A small image classifier, trained from scratch.
Model: 5.22M parameters, 32-pixel images, arch swin, norm layernorm, activation gelu_tanh, patch size [2, 2], depths [3, 6, 6], widths [64, 128, 256].
Training: soap at rate 0.0016, 12200 steps, batches of 64, held-out accuracy 100%.
Data: trained on microscope photos of single blood and bone marrow cells, 4.0 epochs.
Rows from block 9 of a small image classifier, named by matrix and row number. Rows with one number belong to one neuron. Each number is 500 + 50 x the weight over its row's rms, rounded and kept within 0 to 999. All counts start at 0. Numbers have three digits each.
After each neuron's rows are labels from the 100 images, of 14976, where the neuron reaches its highest value: "responds to" is what is common among them. Only what is clearly more common there than usual is listed. The data: microscope photos of single blood and bone marrow cells. In brackets: how many of the 100.
# fc1: MLP up (model.blocks.9.mlp.fc1.weight, 768x256), inputs 86-171
# fc2: MLP down (model.blocks.9.mlp.fc2.weight, 256x768, transposed), outputs 86-171

fc1.331:477456479549458574482474504455510584443409469465527549457648555542491513590515536540526508509506466520434503477558575520466472367536556490543494563565500456504449420531499544515526490475524536440544554478513578450448502439384465468504539600460562438521440483
fc2.331:528542476488397442549482509571580530487542507503529467425488411463448472557476524539503472481443460477537503451534515502468492564437525518474460427502481485519598523530509414487500447640464476514537462647504486444489460565558479450534432527567607509523500594
responds to: cell type: artefact (27)

fc1.572:531554501483513442507513483459500505406612491559557565563543481481586579506527538452410444554530537611476535592414483474530516524578488487535545574486509485504452569522499579525588466472505529563472451425500437447486461561414429534537481521561490544507504456
fc2.572:478437528534543629511447595586504541499516356489477529523424503468455537448519431452563493531585424492517515510477571531493596541481501541593515514440575490477539528437566468512478547524379486576455472478477402486472517408523557481521508495494451525485556554
responds to: smear: peripheral blood (65)

fc1.573:469539465470455543507501386549368543483441451521562501565491557576486533513545437443378528500466485530476493495509547464537495414492609563468469548511440502443539438508503544501463545477428499450527507442531432525460545568482508508435434523471575485471493523
fc2.573:514481532504430546467528517565498477474379476558522522511502500541475520480484527553455467459547501460462543432525451363506560611456496483474490521528413476466484471525505523458522437461494467515557501478553667489535536519605544481468569456545514484487476543
responds to: cell type: artefact (29)

fc1.127:569484518493553422572583538501457447432531471496499437636472501501494497548530397570579509399453482521472451575465446496518509510504460504477542510501555478582528515500560595421440564538470438498566505505542518552553540496456435401512614477503518515509503503
fc2.127:498424484534536571507504502459580543559510467446469577463449475481459526465504561397543498564434478495404551529563498478472518490437524501470508445551538457499395522493513417507575573516459501578455463492481482527550542502550513528447522502576439540507498499
responds to: cell type: artefact (25)

fc1.34:562544528570517510442482540569514532503440460424536526585580546476453530471467506500486500558536479522501534526531522529537490516533468480548458479535534522502421431463437448462577527514541552537572550532495469609462580523496451542493605427494439495529473506
fc2.34:543521531506434504512485468504474487430515517517471447465564454532444445484597438430506513479409501429656500512542512540464586482544509388457592501498496590446443552558475430508505438558481555520421479456516502478530516476400490509535344579544499503507450495
responds to: cell type: artefact (28)

fc1.425:424508444541489475549539416524446528445584576457539487407524529440494465441468482553476528574519525450469572509524467515487462509531418437444480447485423480618524418516434543501525507571450569493378574489474587492484519442476534541338475497492526528440458536
fc2.425:515541499582483542495424556547535486584428523502553435474533544569426407505453516516623434497559495466543513481464467403599556522498537509497470473576476484455524591526583429378572472381561439449511487552558484469471530601481499485541516504466490393420463480
responds to: cell type: artefact (30)

fc1.330:596455542420483462502497424488490511640544516474491493401563519571404476518537493544561458480493484425522505499553554565508521501537485553441577455514531448534577499498635520506522509515445594480439478481539567517529544508512489534583490480488492478461495428
fc2.330:563487506536461463529494539549566504538455539521576492542510474494609540595533455462579492438540476493452589526508524442486505541557565555494679457564496425499547527511506511505514461524454460542445534449497443582498486471529532508491489549519463574586465490
responds to: cell type: artefact (34)

fc1.415:464567502504528529460481463475502495395454503484511565519423576612540551428457498494498443548504468486658544527498434584472528468519460518546587509481496519534481438513472449533491496474468468510496469466497478467529578509596387530457499482510539510464491449
fc2.415:498470573519511503433432576538389494513552556529432451524389528479496406405551419548461565487563586522402566469547565449521516581408560435438504517547513540439541550481593457500487532442430526548549604536496535490489473526508520483608505563565515490492516542
responds to: cell type: artefact (27)

fc1.332:420439551578429582548536563546422597556495505518558418437408549549548417548603456502515499462423480513537446481545501493500428521477491608445566496503463451438541528500579515553478488487529450548459424503584536488363487551507546467565459499458589453591444451
fc2.332:461502496549551504471498505519519441484486539511438473500501431494451567410572506449568474640486531490629574516496498530501525567524476414537531529489490560575457425540541452545589457413507515438565564516485483419461560529589485470467548463536452425452499640
responds to: smear: peripheral blood (99)

fc1.530:512546552515477600439466495553374473578462530584492454534539507555477479462483522415552419488458524333547555507426432498628561450563521498486470541508573625426504485590452485519474455469452579613510434509438448432498523509529429458511537529495468454509475528
fc2.530:538545475456488473475550515545503532452585510464559484477499413536444531544520571611450542535456590519488461448493543528443432472497523517435459525457402460569594526548488479504448537496466576444499564469508491436501521483534521461546482534565521463499531381
responds to: cell type: artefact (32)

fc1.400:448510513554439443553492469468507454497615494465581488496453483454488574554534495462588498532444433500596413416512509550448487508574537574589403553444492455496563440461425555540493490589420493536478546502496540475511589544528459419406542510488587481535515531
fc2.400:509554566419464397501556459526462461459482604517412530484554491491533501525491522573495452461585571429465496522474536443507566387376514547416429452459490544540567490516482533436522429535526540456500536479422456552562427574355518438565507526500491451528477476
responds to: cell type: artefact (25)

fc1.514:483582447365462438523525463500481415507596540527480466436540446554502481515426418526549480415521527561395425513474538530548460510514406583513545560426512573520539451414559623513506515490506530531519457421546531581505467418540494447377545564457502502510454483
fc2.514:417484541622592490478520528465458496574464562490562410551421646497572515499493575418515389532485449565517527518472457576481508549510475491517517502440491405513534537466461444537474579481488414510469502485540502529470572560486498569512479502587456604442594510
responds to: cell type: artefact (26)

fc1.72:496552518493592492571569523482494422451566429499442530486630466534492523441516507503410457568581597532404555481479446545455508540381467468482597584558478572432512519555410522558570547543559439552592445580526498463460509429468424577504408523582443507566519533
fc2.72:566441459480561561457434488508500625539598486484475522491495530477457476444517406514541538477513481545522480489650575515525475476522533523486406449545573499555496567479554489403507513536538538453474439548441404515585499490525531504520477509461436449515495419
responds to: cell type: artefact (31)

fc1.578:508548423421466560516411473523518557558565553389505550483472439491491524535520486454455565498462583542526492503458488536543563403537493448525433493525470503599521489554497413578570520519493446554485505534440448421413455516540531487625537557437370460523483416
fc2.578:429483519544507436423485494472503498576430430551527524485419548468467485338526550600464454502459460524455543482474406540464557495523482457568518536493507552491452446440534537511516494404547584437544516474525544469400542447426489563468560539501593494431559573
responds to: smear: peripheral blood (95); cell type: segmented neutrophil (47)

fc1.6:428382422506431494492558538498535438505446500481489442461606430501511519447511520525537480475471469493478496542456459481472531474548507447561483507476512479389421527470514417507527479442487556520580518531477471472475527513456560464512487466514522457505491490
fc2.6:477479576496576431473523486450417445498491482529471563457458457452488469496612450419448539515494477416490516542517560577464496581544547455442547496498497444447585517575498543470469543472567497523486368497531513476522489460555496588592502469500459554512447661
responds to: cell type: lymphocyte (35)

fc1.453:536486435536483486436587555498528572575573456491563485384541516428566453468511562528526476439522464597441501562434495460563518545508477545449514415502415411533475604510543408451517479531499603556518584450593396459477532473525530540531471501528532558436508454
fc2.453:501541563499521476567556452443468500486380433484496490499478492582516545522529457561418514479487501496434475536499473452538495443578491573499444526526580574451577405473553524483472469517551456446453563542416588447462497540479469537478544555500511461593389535
responds to: cell type: artefact (25)

fc1.513:520519529521513600462475477543474528493483495553510530440639488480510325442522520543472515501508476469461548580469443407514551524563542458519522434493488511500472505458430517416467395509550526557486474417559500446525416482436509550495455462511481385535538444
fc2.513:461419477558552532497539564446575559516517505454452450407428505560569484536551538500426501524517522549471469478442542557491504566465459517471480484520528420449578537628528583507474514533500455442517539471559542553512543537495417502509462578542442494530568500
responds to: cell type: artefact (31)

fc1.373:548476554448540490528577446642429611554445455415567515383568576498534483449513574531590565413516430552588491473417599576541484432607646559521546497532488469541540532490473538472550492494541548502560485486499492448550520504496498495475471503543425493477447532
fc2.373:524492567507570484446570577485487458478438481591557564505509461584497522484478514541362431480484546428494506476449442484447578469487434457508559495521447507377490545479444517465485512537529502516567437484519599483537500508520562558575458610553527479518529536
responds to: cell type: artefact (28)

fc1.669:577551504504489510561589520439429454490538495494552462509483594575528525469518439510465513508527468606518429510510518481561587514574454612510493571530556534508587437495466611387591518551486381443539506480483544483446432540445432463528523608482491504540487515
fc2.669:506436573517608524464513485545481562501469527548526430462495520497497411398504603565489484497437607535457610462477413496533455463416492447591615510527511455546523469458552481452490493457536538448531509538496491525428541483468499579543523533528468448509514536
responds to: cell type: artefact (29)

fc1.419:445574466608512510569480541480539500505460497508522445524375403524465531433569460465530474550497466517431497534518523452527506572485586472456471455544481495451509479503549474460440457481599524428484555467528431517492559505494473443388549498498505484462464464
fc2.419:565547496485541426490389468535450473458477515476516545587549624525512474536512452424549427549459421500542469503459519584417511405539444521522518481440382474416461490498533501499589452548433433481499543459513431517470457577393550489489507528571527460554526435
responds to: cell type: artefact (25)

fc1.12:507571529528464486499604501472448539622466490473560530442450452481561544483569525490485561451553469467581444518527574558514476559552614591495544514391430481480507532552516538426498408536466525475531488496462458470529572497527474505540494468425509534436484547
fc2.12:530476505436479522516537483532579566361459482564557549530495581579548532532442508488541506472477461433569499478492447412478453511535591465485526489604521509523495505507529554435441564498570495578537474494490591552496457516443528506490509453577494454584423506
responds to: cell type: artefact (28)

fc1.447:474386437532565516560467486606440536469387487503598522478502511542416507548505505373543583509476599471519483592513409455548414443471615427562562439485527498463533477465406429532511492469467557550478495508504521484503592496511526540459419464482457615427505606
fc2.447:525588558465404425418468450516453390518517523519477568525506530532503513459534553529498426473427491505513459405429506471473530527511485524463530499519467497520506498551479585485482518547485434551526428482519513548519495492441553522499578551509532401560447472
responds to: cell type: artefact (27)

fc1.301:439505471494507476494512511514423382478449507551471510528569469527472559529464552529485503425452511522478485497493472493498563492581512456567546460538541548407409433522418482627519471472539514536500503533402443384576492502551476491527444367589465550500512505
fc2.301:501437571487482513472446469499504376561649506438496548447486546498503525451559417560598532502421521513453418545497551559426403467523578536512450491500468469483628390466590533444505564448553446432538443591525517531504511445403536553479523540453501504530534581
responds to: cell type: lymphocyte (37)

fc1.647:446541602520524522424499493490560603506534528471523483439496439523494502506483567359515504481537518524484488488531396544550476537531442456451518466502511478519559508581530502451555474471440613501420538589476522461482474532416433595607443546508486444457541479
fc2.647:493521488493464403468459490404522458455468476500489504479536517528541512497521534533376487558598545538472452504502384538497431519457439522488448549486526461468550449533436530538378465507572505466561472504482536470542447429502508484394564498527525490471499581
responds to: cell type: artefact (26)

fc1.235:585511428520464491602456449499495488457497491518437520506405461451514482489463471584476453470521550606548434483530496517407544481410481579487653514521514479596526445564462527495480569591511530498485536560586539541554454522490430481501529573486438528478492500
fc2.235:534541551557557437503523534475588533579524478461543479461458418503461473411457529524571520492484531518536531572471410503476541548485476472546474468466536467510465525384543481438582543524526522491515503531514483530459408493493598494445514554566548419542502526
responds to: cell type: artefact (29)

fc1.499:476502589525418496544505464520523559565487502477534516444463532518444543551501478529597559490510412437441457539505527497478486483527473605522520413562509410547519472521501524531520479459527548596553493497482581405447590521491572504500395559519596502472497619
fc2.499:475545505415504444475548480398612482455508556428529462401528514506629544446468569535489517541411517430568492476462413556455565474500491537513559457546447496450518480485466495463503382563511447467558537479488513511564464550522494532585450509502564447537499528
responds to: cell type: artefact (25)

fc1.347:490514408506526463489491448433512452457475610501534490461528412483536458411609488497446477603541574474445509440514384446575534510448454523526428547589516507541537437589511598581469489519480497475572477518507427499626422555464492508496545505522459518484503573
fc2.347:516503524529558410480499494554527542623465505495516481462581456425513511423499414428518403394392486503487442513519530514410514418602567498528510496457525463554446536464592497483386592553437590483447405474485502459435517430543493532438485545524424463486490419
responds to: cell type: artefact (26)

fc1.117:470526491459494587535481457614488439527538469554527465464511445506426530474536388600515525487468590502459472595527504530474552512501575545577482500460603448529581464495550533517434504542530446491432472529489441474531538511457422499384509497510495594523505488
fc2.117:496552546536569455427480511496498484472469482480536482452506523420547512467491508460475553529536434495582540527496507477542537487468552507426488455558496471463495491562524471536571546530465515589481627487460504476557499554488528469544497477516502648550515498
responds to: cell type: artefact (25)

fc1.242:487478471566485568519517431418545500387490565526507554465608429507495564455519540566495517523512549492542495535564463449452436486611507503500425525502515483476518556559461478503494398517494560564543496513385451462461561522581461594510492458441549600469499530
fc2.242:509563533497456521481490468469455438602457493561488451473452547509497434439524542494511466449490566479497531505519416507474505538444507529540600492486452482566452474434552505448508546597514485479491459488572563533442471474416552563467530485524589445478415535
responds to: cell type: artefact (25)

fc1.218:501456537514510572467514474527523541563503493537547514561462510471513507513642509595464463377463483568557434500510579444546542428537630525415425493492473462597527478482430516463464537516445477637527502438525457556492544525488516467506498459412484484487552610
fc2.218:523495517388495559460553470561462519425404424640451536494595463572483464505341559505535573500540410505453534500512505425556517583488538583517533500509482509493420493542481494586473451455477465572518538494496615466512556472624504467464454511590519506478402484
responds to: cell type: artefact (32)

fc1.168:389500530494468537512533523433521492481484476543580412477467474530482464498407466479424514502520530403552449517420388482537460549485453492547516527506479527538467413496536469539541549509519411466521501550504544424511499471585575550461470568483544413529464477
fc2.168:520562431427516491540472488499491552476588570476483504442539524495562443522493548481501435522520514466512465493479448552520505483499478400527409477468460513551567517453427539483541455516614565497523494439471523351504483509534484453534481513503521479530621482
responds to: cell type: lymphocyte (35)

fc1.741:468477452443404486513477417414478452448503484402476446471501548509435427569519460470491460439516491532468531487536481523485487494429468504410461515513484460590493500604523521482497521593516403489583509512516523519505450504507446545518454510459560478535485523
fc2.741:564513559524497477535557492522486545501580482436495528493500509576496510522458503502598522523478535512562506563517411576468529439477514465534507491496470583523547478445452457508481447469591543527456507607534481504419479499449578465447434577492466403488544597
responds to: cell type: artefact (26)

fc1.173:582467564448484505498536431495520495499517524475510541570463540561493537495515478480490546530488540449470440454469561465510509440530507490452476505461459451498678527481523494503441460495394528473543470448440591570388462553517472544520498496360523496418494551
fc2.173:495579436473457503420541536547450457439425427605564584522500487422435430458496479509524478484524496460509515472568482427444543584547507535509514452497523579471424545467535468522445520479448547509457525445564579574568569456502541512372620430538480564474410517
responds to: cell type: artefact (28)

fc1.487:375495485496483507455483456444568447470515444519554488422500561467476430527574425544438505418465513449478464492431444497469496437503468427503584495601456496419509531533484513571528374544575520511614463546486557427438501475491479556501450536471467549597501464
fc2.487:376478470470502587609578531488479458504498565508479478341510434475486504488537469470551417508473509518550573473570516527424541501506515443542486450490531490578464560520534462472539500574505421511519420515368445451501585406504489454554496421453523582437526584
responds to: cell type: artefact (26)

fc1.488:524488557457485491492532462542446509541454467491452533455503570509433511454521653536523494461540525526503423499494611433540562537543446595389505433510473535535508542551499528521501429482487551474481463536453540526445390528530487425515477537488548418515510420
fc2.488:531572527499489432467549514491444501456512520534529507440423451467527490542393559479487483473491507507481511510517428386450468526535369565465525427576446511513467499538480531529560511457411362519559520550465530519541496481487527491496570418540556601501544487
responds to: smear: peripheral blood (92); cell type: myeloblast (28)

fc1.651:517504509459465607471564514571471471540501529495537462495587476515508453495545453487444530423456440495528534548515481422558515506493489513579489469472482565502484465474531410477536539544534574494531449514558498459462519435457532451515498564559485477496474533
fc2.651:442529483571558559388471460490515477437512507544531450443493482531431492522642488488400475581438411550482525448552454452419518580553468436431398446367538429521464505578460483516502552594448570497579501437563532497489502463412565589545477456523506408419473463
responds to: cell type: artefact (29)

fc1.58:467503596471536583484454515444531482485527484557560505564532557511482576603484563459441574542468494452453550511527524492534463555435439411402435491472480504554471502497523416552502473505468514510425492525426539500469486515438469492349443613421482490616426585
fc2.58:591566451499566494443466518490515539527505452541533502582442533538554461531506463550444438550491486510491484425489454449456489475542500511494500412506480520481438491546560449564453477433437499569474595520433480510532510474541457543571492386540635529504533419
responds to: smear: peripheral blood (94); cell type: myeloblast (26)

fc1.96:539404506482504459530527432447533464555427519485408477448495547430584591428553544466616539429519601505407511465537502457461491568546557598440607504582505547420540575537519468441393493532535448483540508493494423507483446407544438465521502491544469471442566532
fc2.96:519469493422404540565490559575456481463582473467533514526497566476448511499490509512490544505479398473558508481568537411547502450496345521523545548485554496498479485480502546481573451412512550410539525494665530447566501584549568506491552550432503427540482523
responds to: smear: peripheral blood (62); cell type: segmented neutrophil (40)

fc1.446:596509530478434415531427487578500481531522488489613541478484538500454548526553570477494546459424441430577461521507472515495470522456437540399456385574473445394498490507395497479517555508464444591438426482527451486521500516504511499535492526534537559518484546
fc2.446:396482484541485492466508467446526485520491458439474472519524386493532534539528530555414405468430477563500477466484528516521569504566476487523476529445465474542505620558556548530492535442505539508571582551549432607552440523473400463475478559454571352464442430
responds to: cell type: artefact (25)

fc1.667:471567553538546536498435559431477470480491490494539434595493529569555533520481418459415479503516498529501511518561452521454555461523543426530444526513512481454492452540623475407502488483528457486500590452515486556524512581476484561583530472554525467461470457
fc2.667:479438448487465531535463489454551535469463502580467519521503466500535512474532533495507514447511561497465606509502491463487448496574470486508409479576470638531448520427494509579539344551442552413524522510520526432486517453496469465501428486508478454381534502
responds to: smear: peripheral blood (60)

fc1.685:442471423490479419544529478458494505425505574457457524430577504534523509527526450509515575422540513473518463477491547470434493459476389558423469451554492441511602524514507574491490410550435456479518488492564471522483442549468430531565447453483494460483456579
fc2.685:470510483523485448491414452539536616543545490487540572500524464439547469510461466468556456530534432525581498572581492501515540401513560453517505499506468598559550458432536408475489458473520601491443530433524465544511520464427493508421487575369510390430528478
responds to: cell type: artefact (27)

fc1.564:465423461491462489501478478541505528421499591456494437509549465456511506532481513459466586445541539583395479495535583423458491610585472559424462458487552449508563604479469540494530465458505592479552524483437459501502419496500512442515542499383490553510463568
fc2.564:456534530524495499496402514552560489515377467536525546430604543544568475475533478507590504467499399431505558570553633497551506488510483558555494460586440576441366427486545509582399560462474520505448498465514517504529514388481487564530496469539514568510580509
responds to: smear: peripheral blood (94)

fc1.620:522520491589497540557605540574561474407545402441439533469481559512533496483460502589540447419435512518555513562449508550479484493517445491544550482564448460534481431529514498571483466565487425541512525573503493406551517502534530504612413518500460448508492490
fc2.620:413511567498565400484495448475570538558573542437425480378443421436576477454392448457505512504500569444537535509460511493456542469447380498604548456475532525505557598529506529463518520569502539366462496419489499417529470532416479539545472541519536490474566510
responds to: cell type: artefact (27)

fc1.202:528547479507499405490495504501491566537577442476568457484552558466394401579515536480487467533392543531454435481500471507495493472439548555532544516543584559525531482475443555466427524495497500560530483442631489447538474558459550523457456453438483554521522500
fc2.202:410515541581533683506478538413554480446428434527471513464497490530489544469506532585530556584458493581530557506505551558447465614461585565517477460503514533456544418557482472446575484482496462534499557520447476485516516482487537402491435453487511487532389514
responds to: cell type: artefact (30)

fc1.504:592503504435494500583558415440442562513468444547519502555534478489644494495451557436434451544554497491482480466447444454611565451427438529380429590485536498549571478393486563444557512538467510564497496484450444562540472537589498506488554525510445415543555563
fc2.504:506453501542639507465531558527554431455380503511580545553444567515451468477480472445547436449491481533511523506482512581475530555496541489617519410535457551404454519479510433455578579497529564558523451507572511524524532506555490482483479530555454512506455443
responds to: cell type: artefact (26)

fc1.714:482456472460456521657529424565543540529572473460463534467494479458575495498545494490609503528512517551557512395475454573423491498417505596511534577600553552531519503554477418515497474453561559526466565586483366517520508483589496521491473434392525517539490554
fc2.714:537545573524464514525459405519540451496423580541507396471553537539576482564485464475559486536416462491532509627573449434577517534468543527542380509529532475530489529461524555410541420531520519444447404512509528514434534498395416531513400447416502536461527572
responds to: cell type: artefact (26)

fc1.79:569523512544447450550585420502471518508446497571480524520521473475485519479536511559554459481475490563581454498547532568481498515487489494479520450493503426502531508505460492404541475611452455511526597522467467486499534514460548556512516475495448546454484552
fc2.79:519500562487494491476448476532477523467593499426548509506507473515492419486483554558533590438438509505541507548522430419409544444493581453535479530487587499528537506442484525438533526519502569480491453532507486484437455573445522498449482538508436456536544561
responds to: cell type: artefact (27)

fc1.494:408528460563520497461427548504495531551551532430421527489606509463427607490402546527472525509427546464402449494567547467461479504645522508489432471475438450527550477546423518534492498563514462522408481567569367531468530529424414453543516465427451513509457485
fc2.494:478518526533475543514430428489564419570557474516449491453495496502535450510481446458549439539541524524467481555403558517501505516488533532462618409535560554553538511461604434545471489565439449504504523463426527562478592478466557561456490507487591515470497500
responds to: cell type: artefact (26)

fc1.30:497501533509425446507520532441460435452498567461454533415508508494371513486497618492490485512534489533453478410516515516503481519464594498503503488495557564599421525632461553496542492546536536479504560550527497485487507529371423480450551428470490615447487507
fc2.30:482551600553494464451522506540546501522554504443500488398523507480532463469447367515483594508437438482505564490542521458506571500523562525505467444461519459574535539426504536381539458527504496448535438498525418519513482594406523507568453504472431450561484501
responds to: cell type: artefact (26)

fc1.507:577486570477562467455517540518517501537501508410478470651485558491490463502530487489472478527563451484531512557484536379580516532529534463457470542494487433476413494468593375461459580450475478491487542465513540571543490581541438500526548444463365523478526466
fc2.507:558446507501513521433419524494404513482484437574524535498541547579583466482497455496487529427402543441557525470548468517446613486555549529530598535502489657525468495462478484519575474601506539475445499453518522540446568506464475485563401552498499521486458567
responds to: cell type: artefact (29)

fc1.39:555586541540430519496457464436519548528486469510565508482429538622502497553517464523543498446505446489606438434480456543418479516432570563458473512483462519514467533560555547461484398445535446470394438420436383501441506573537467544598449496410431533479593530
fc2.39:468463427467484484549508490559474476468517546384547560494548527530531510421542442430508473553537453527466462448562522443621495534519494479522473546578541512546433450540383511506494473485487407581523510574447502488506579531514443507453498482477442516545437492
responds to: smear: peripheral blood (82)

fc1.654:491504520563507496565526495492522565473451595555467471474443498528585454391538543454595465474453483456541514442463555461460590493463464530491585519566469541581515525509507502350535477519473610485593444523472483441485484449478466522535595463489484527506482578
fc2.654:497621476524472491573386459450504513534568531448462406435505558524507473504419510487550540547425576560505470495480482582472486529454532440517558515510483453592563568468456509455409567516551458584463549494627495527484457488387468524530512609499481440504453487
responds to: cell type: lymphocyte (38)

fc1.364:434450506535510471356563525566474444514545473665488510478545588506506484543461527486613545501537386547475557504509576554559483539551470588504446530622532493443436560529506535471513511470615510602387529441549539517516456488512467514500522521472450515483500562
fc2.364:486555500458468511503541584448549413385551567571527426461505446496508522564448435464554373518461542527484416497447398477519494480475482515516553495546496504535568415516600453505506568487555417515472525474452489497456537489537473524516442400548512543538539499
responds to: smear: peripheral blood (97); cell type: segmented neutrophil (51)

fc1.308:584539465603553556625545491464532482392431551515510435561562449567474430401428513489460477509522484493422506501453501499569561529433502566538463498521417501462517565485508545434574557513451503464535595515506430411455482494416450497592558553497471467474548556
fc2.308:511493496546584520477516487503533582532572496514390547478483490446470473493446444515525616535402539537460471435592577560489590478527528506536517489477557494547502552458529426430527539551480558521507477489403485533471419528492524501444449611573517526540484416
responds to: cell type: artefact (32)

fc1.289:506469494534498501458535486504493538531519483493588477551510491472517545593570490578420529392510398504611437470491461504499487500539496526571421429550450469410486529432494548497451450496540486521571528491411493467538515578570583529533542466492456491426525543
fc2.289:569567456529463483484462606531588521484462502511522507502477524514410536522473512470544451469544530451561511466487411465461525520534414474461451546426558474579513469536521571452517496529577432501565490474527537426499587553529536601469527478515480464499447454
responds to: smear: peripheral blood (40)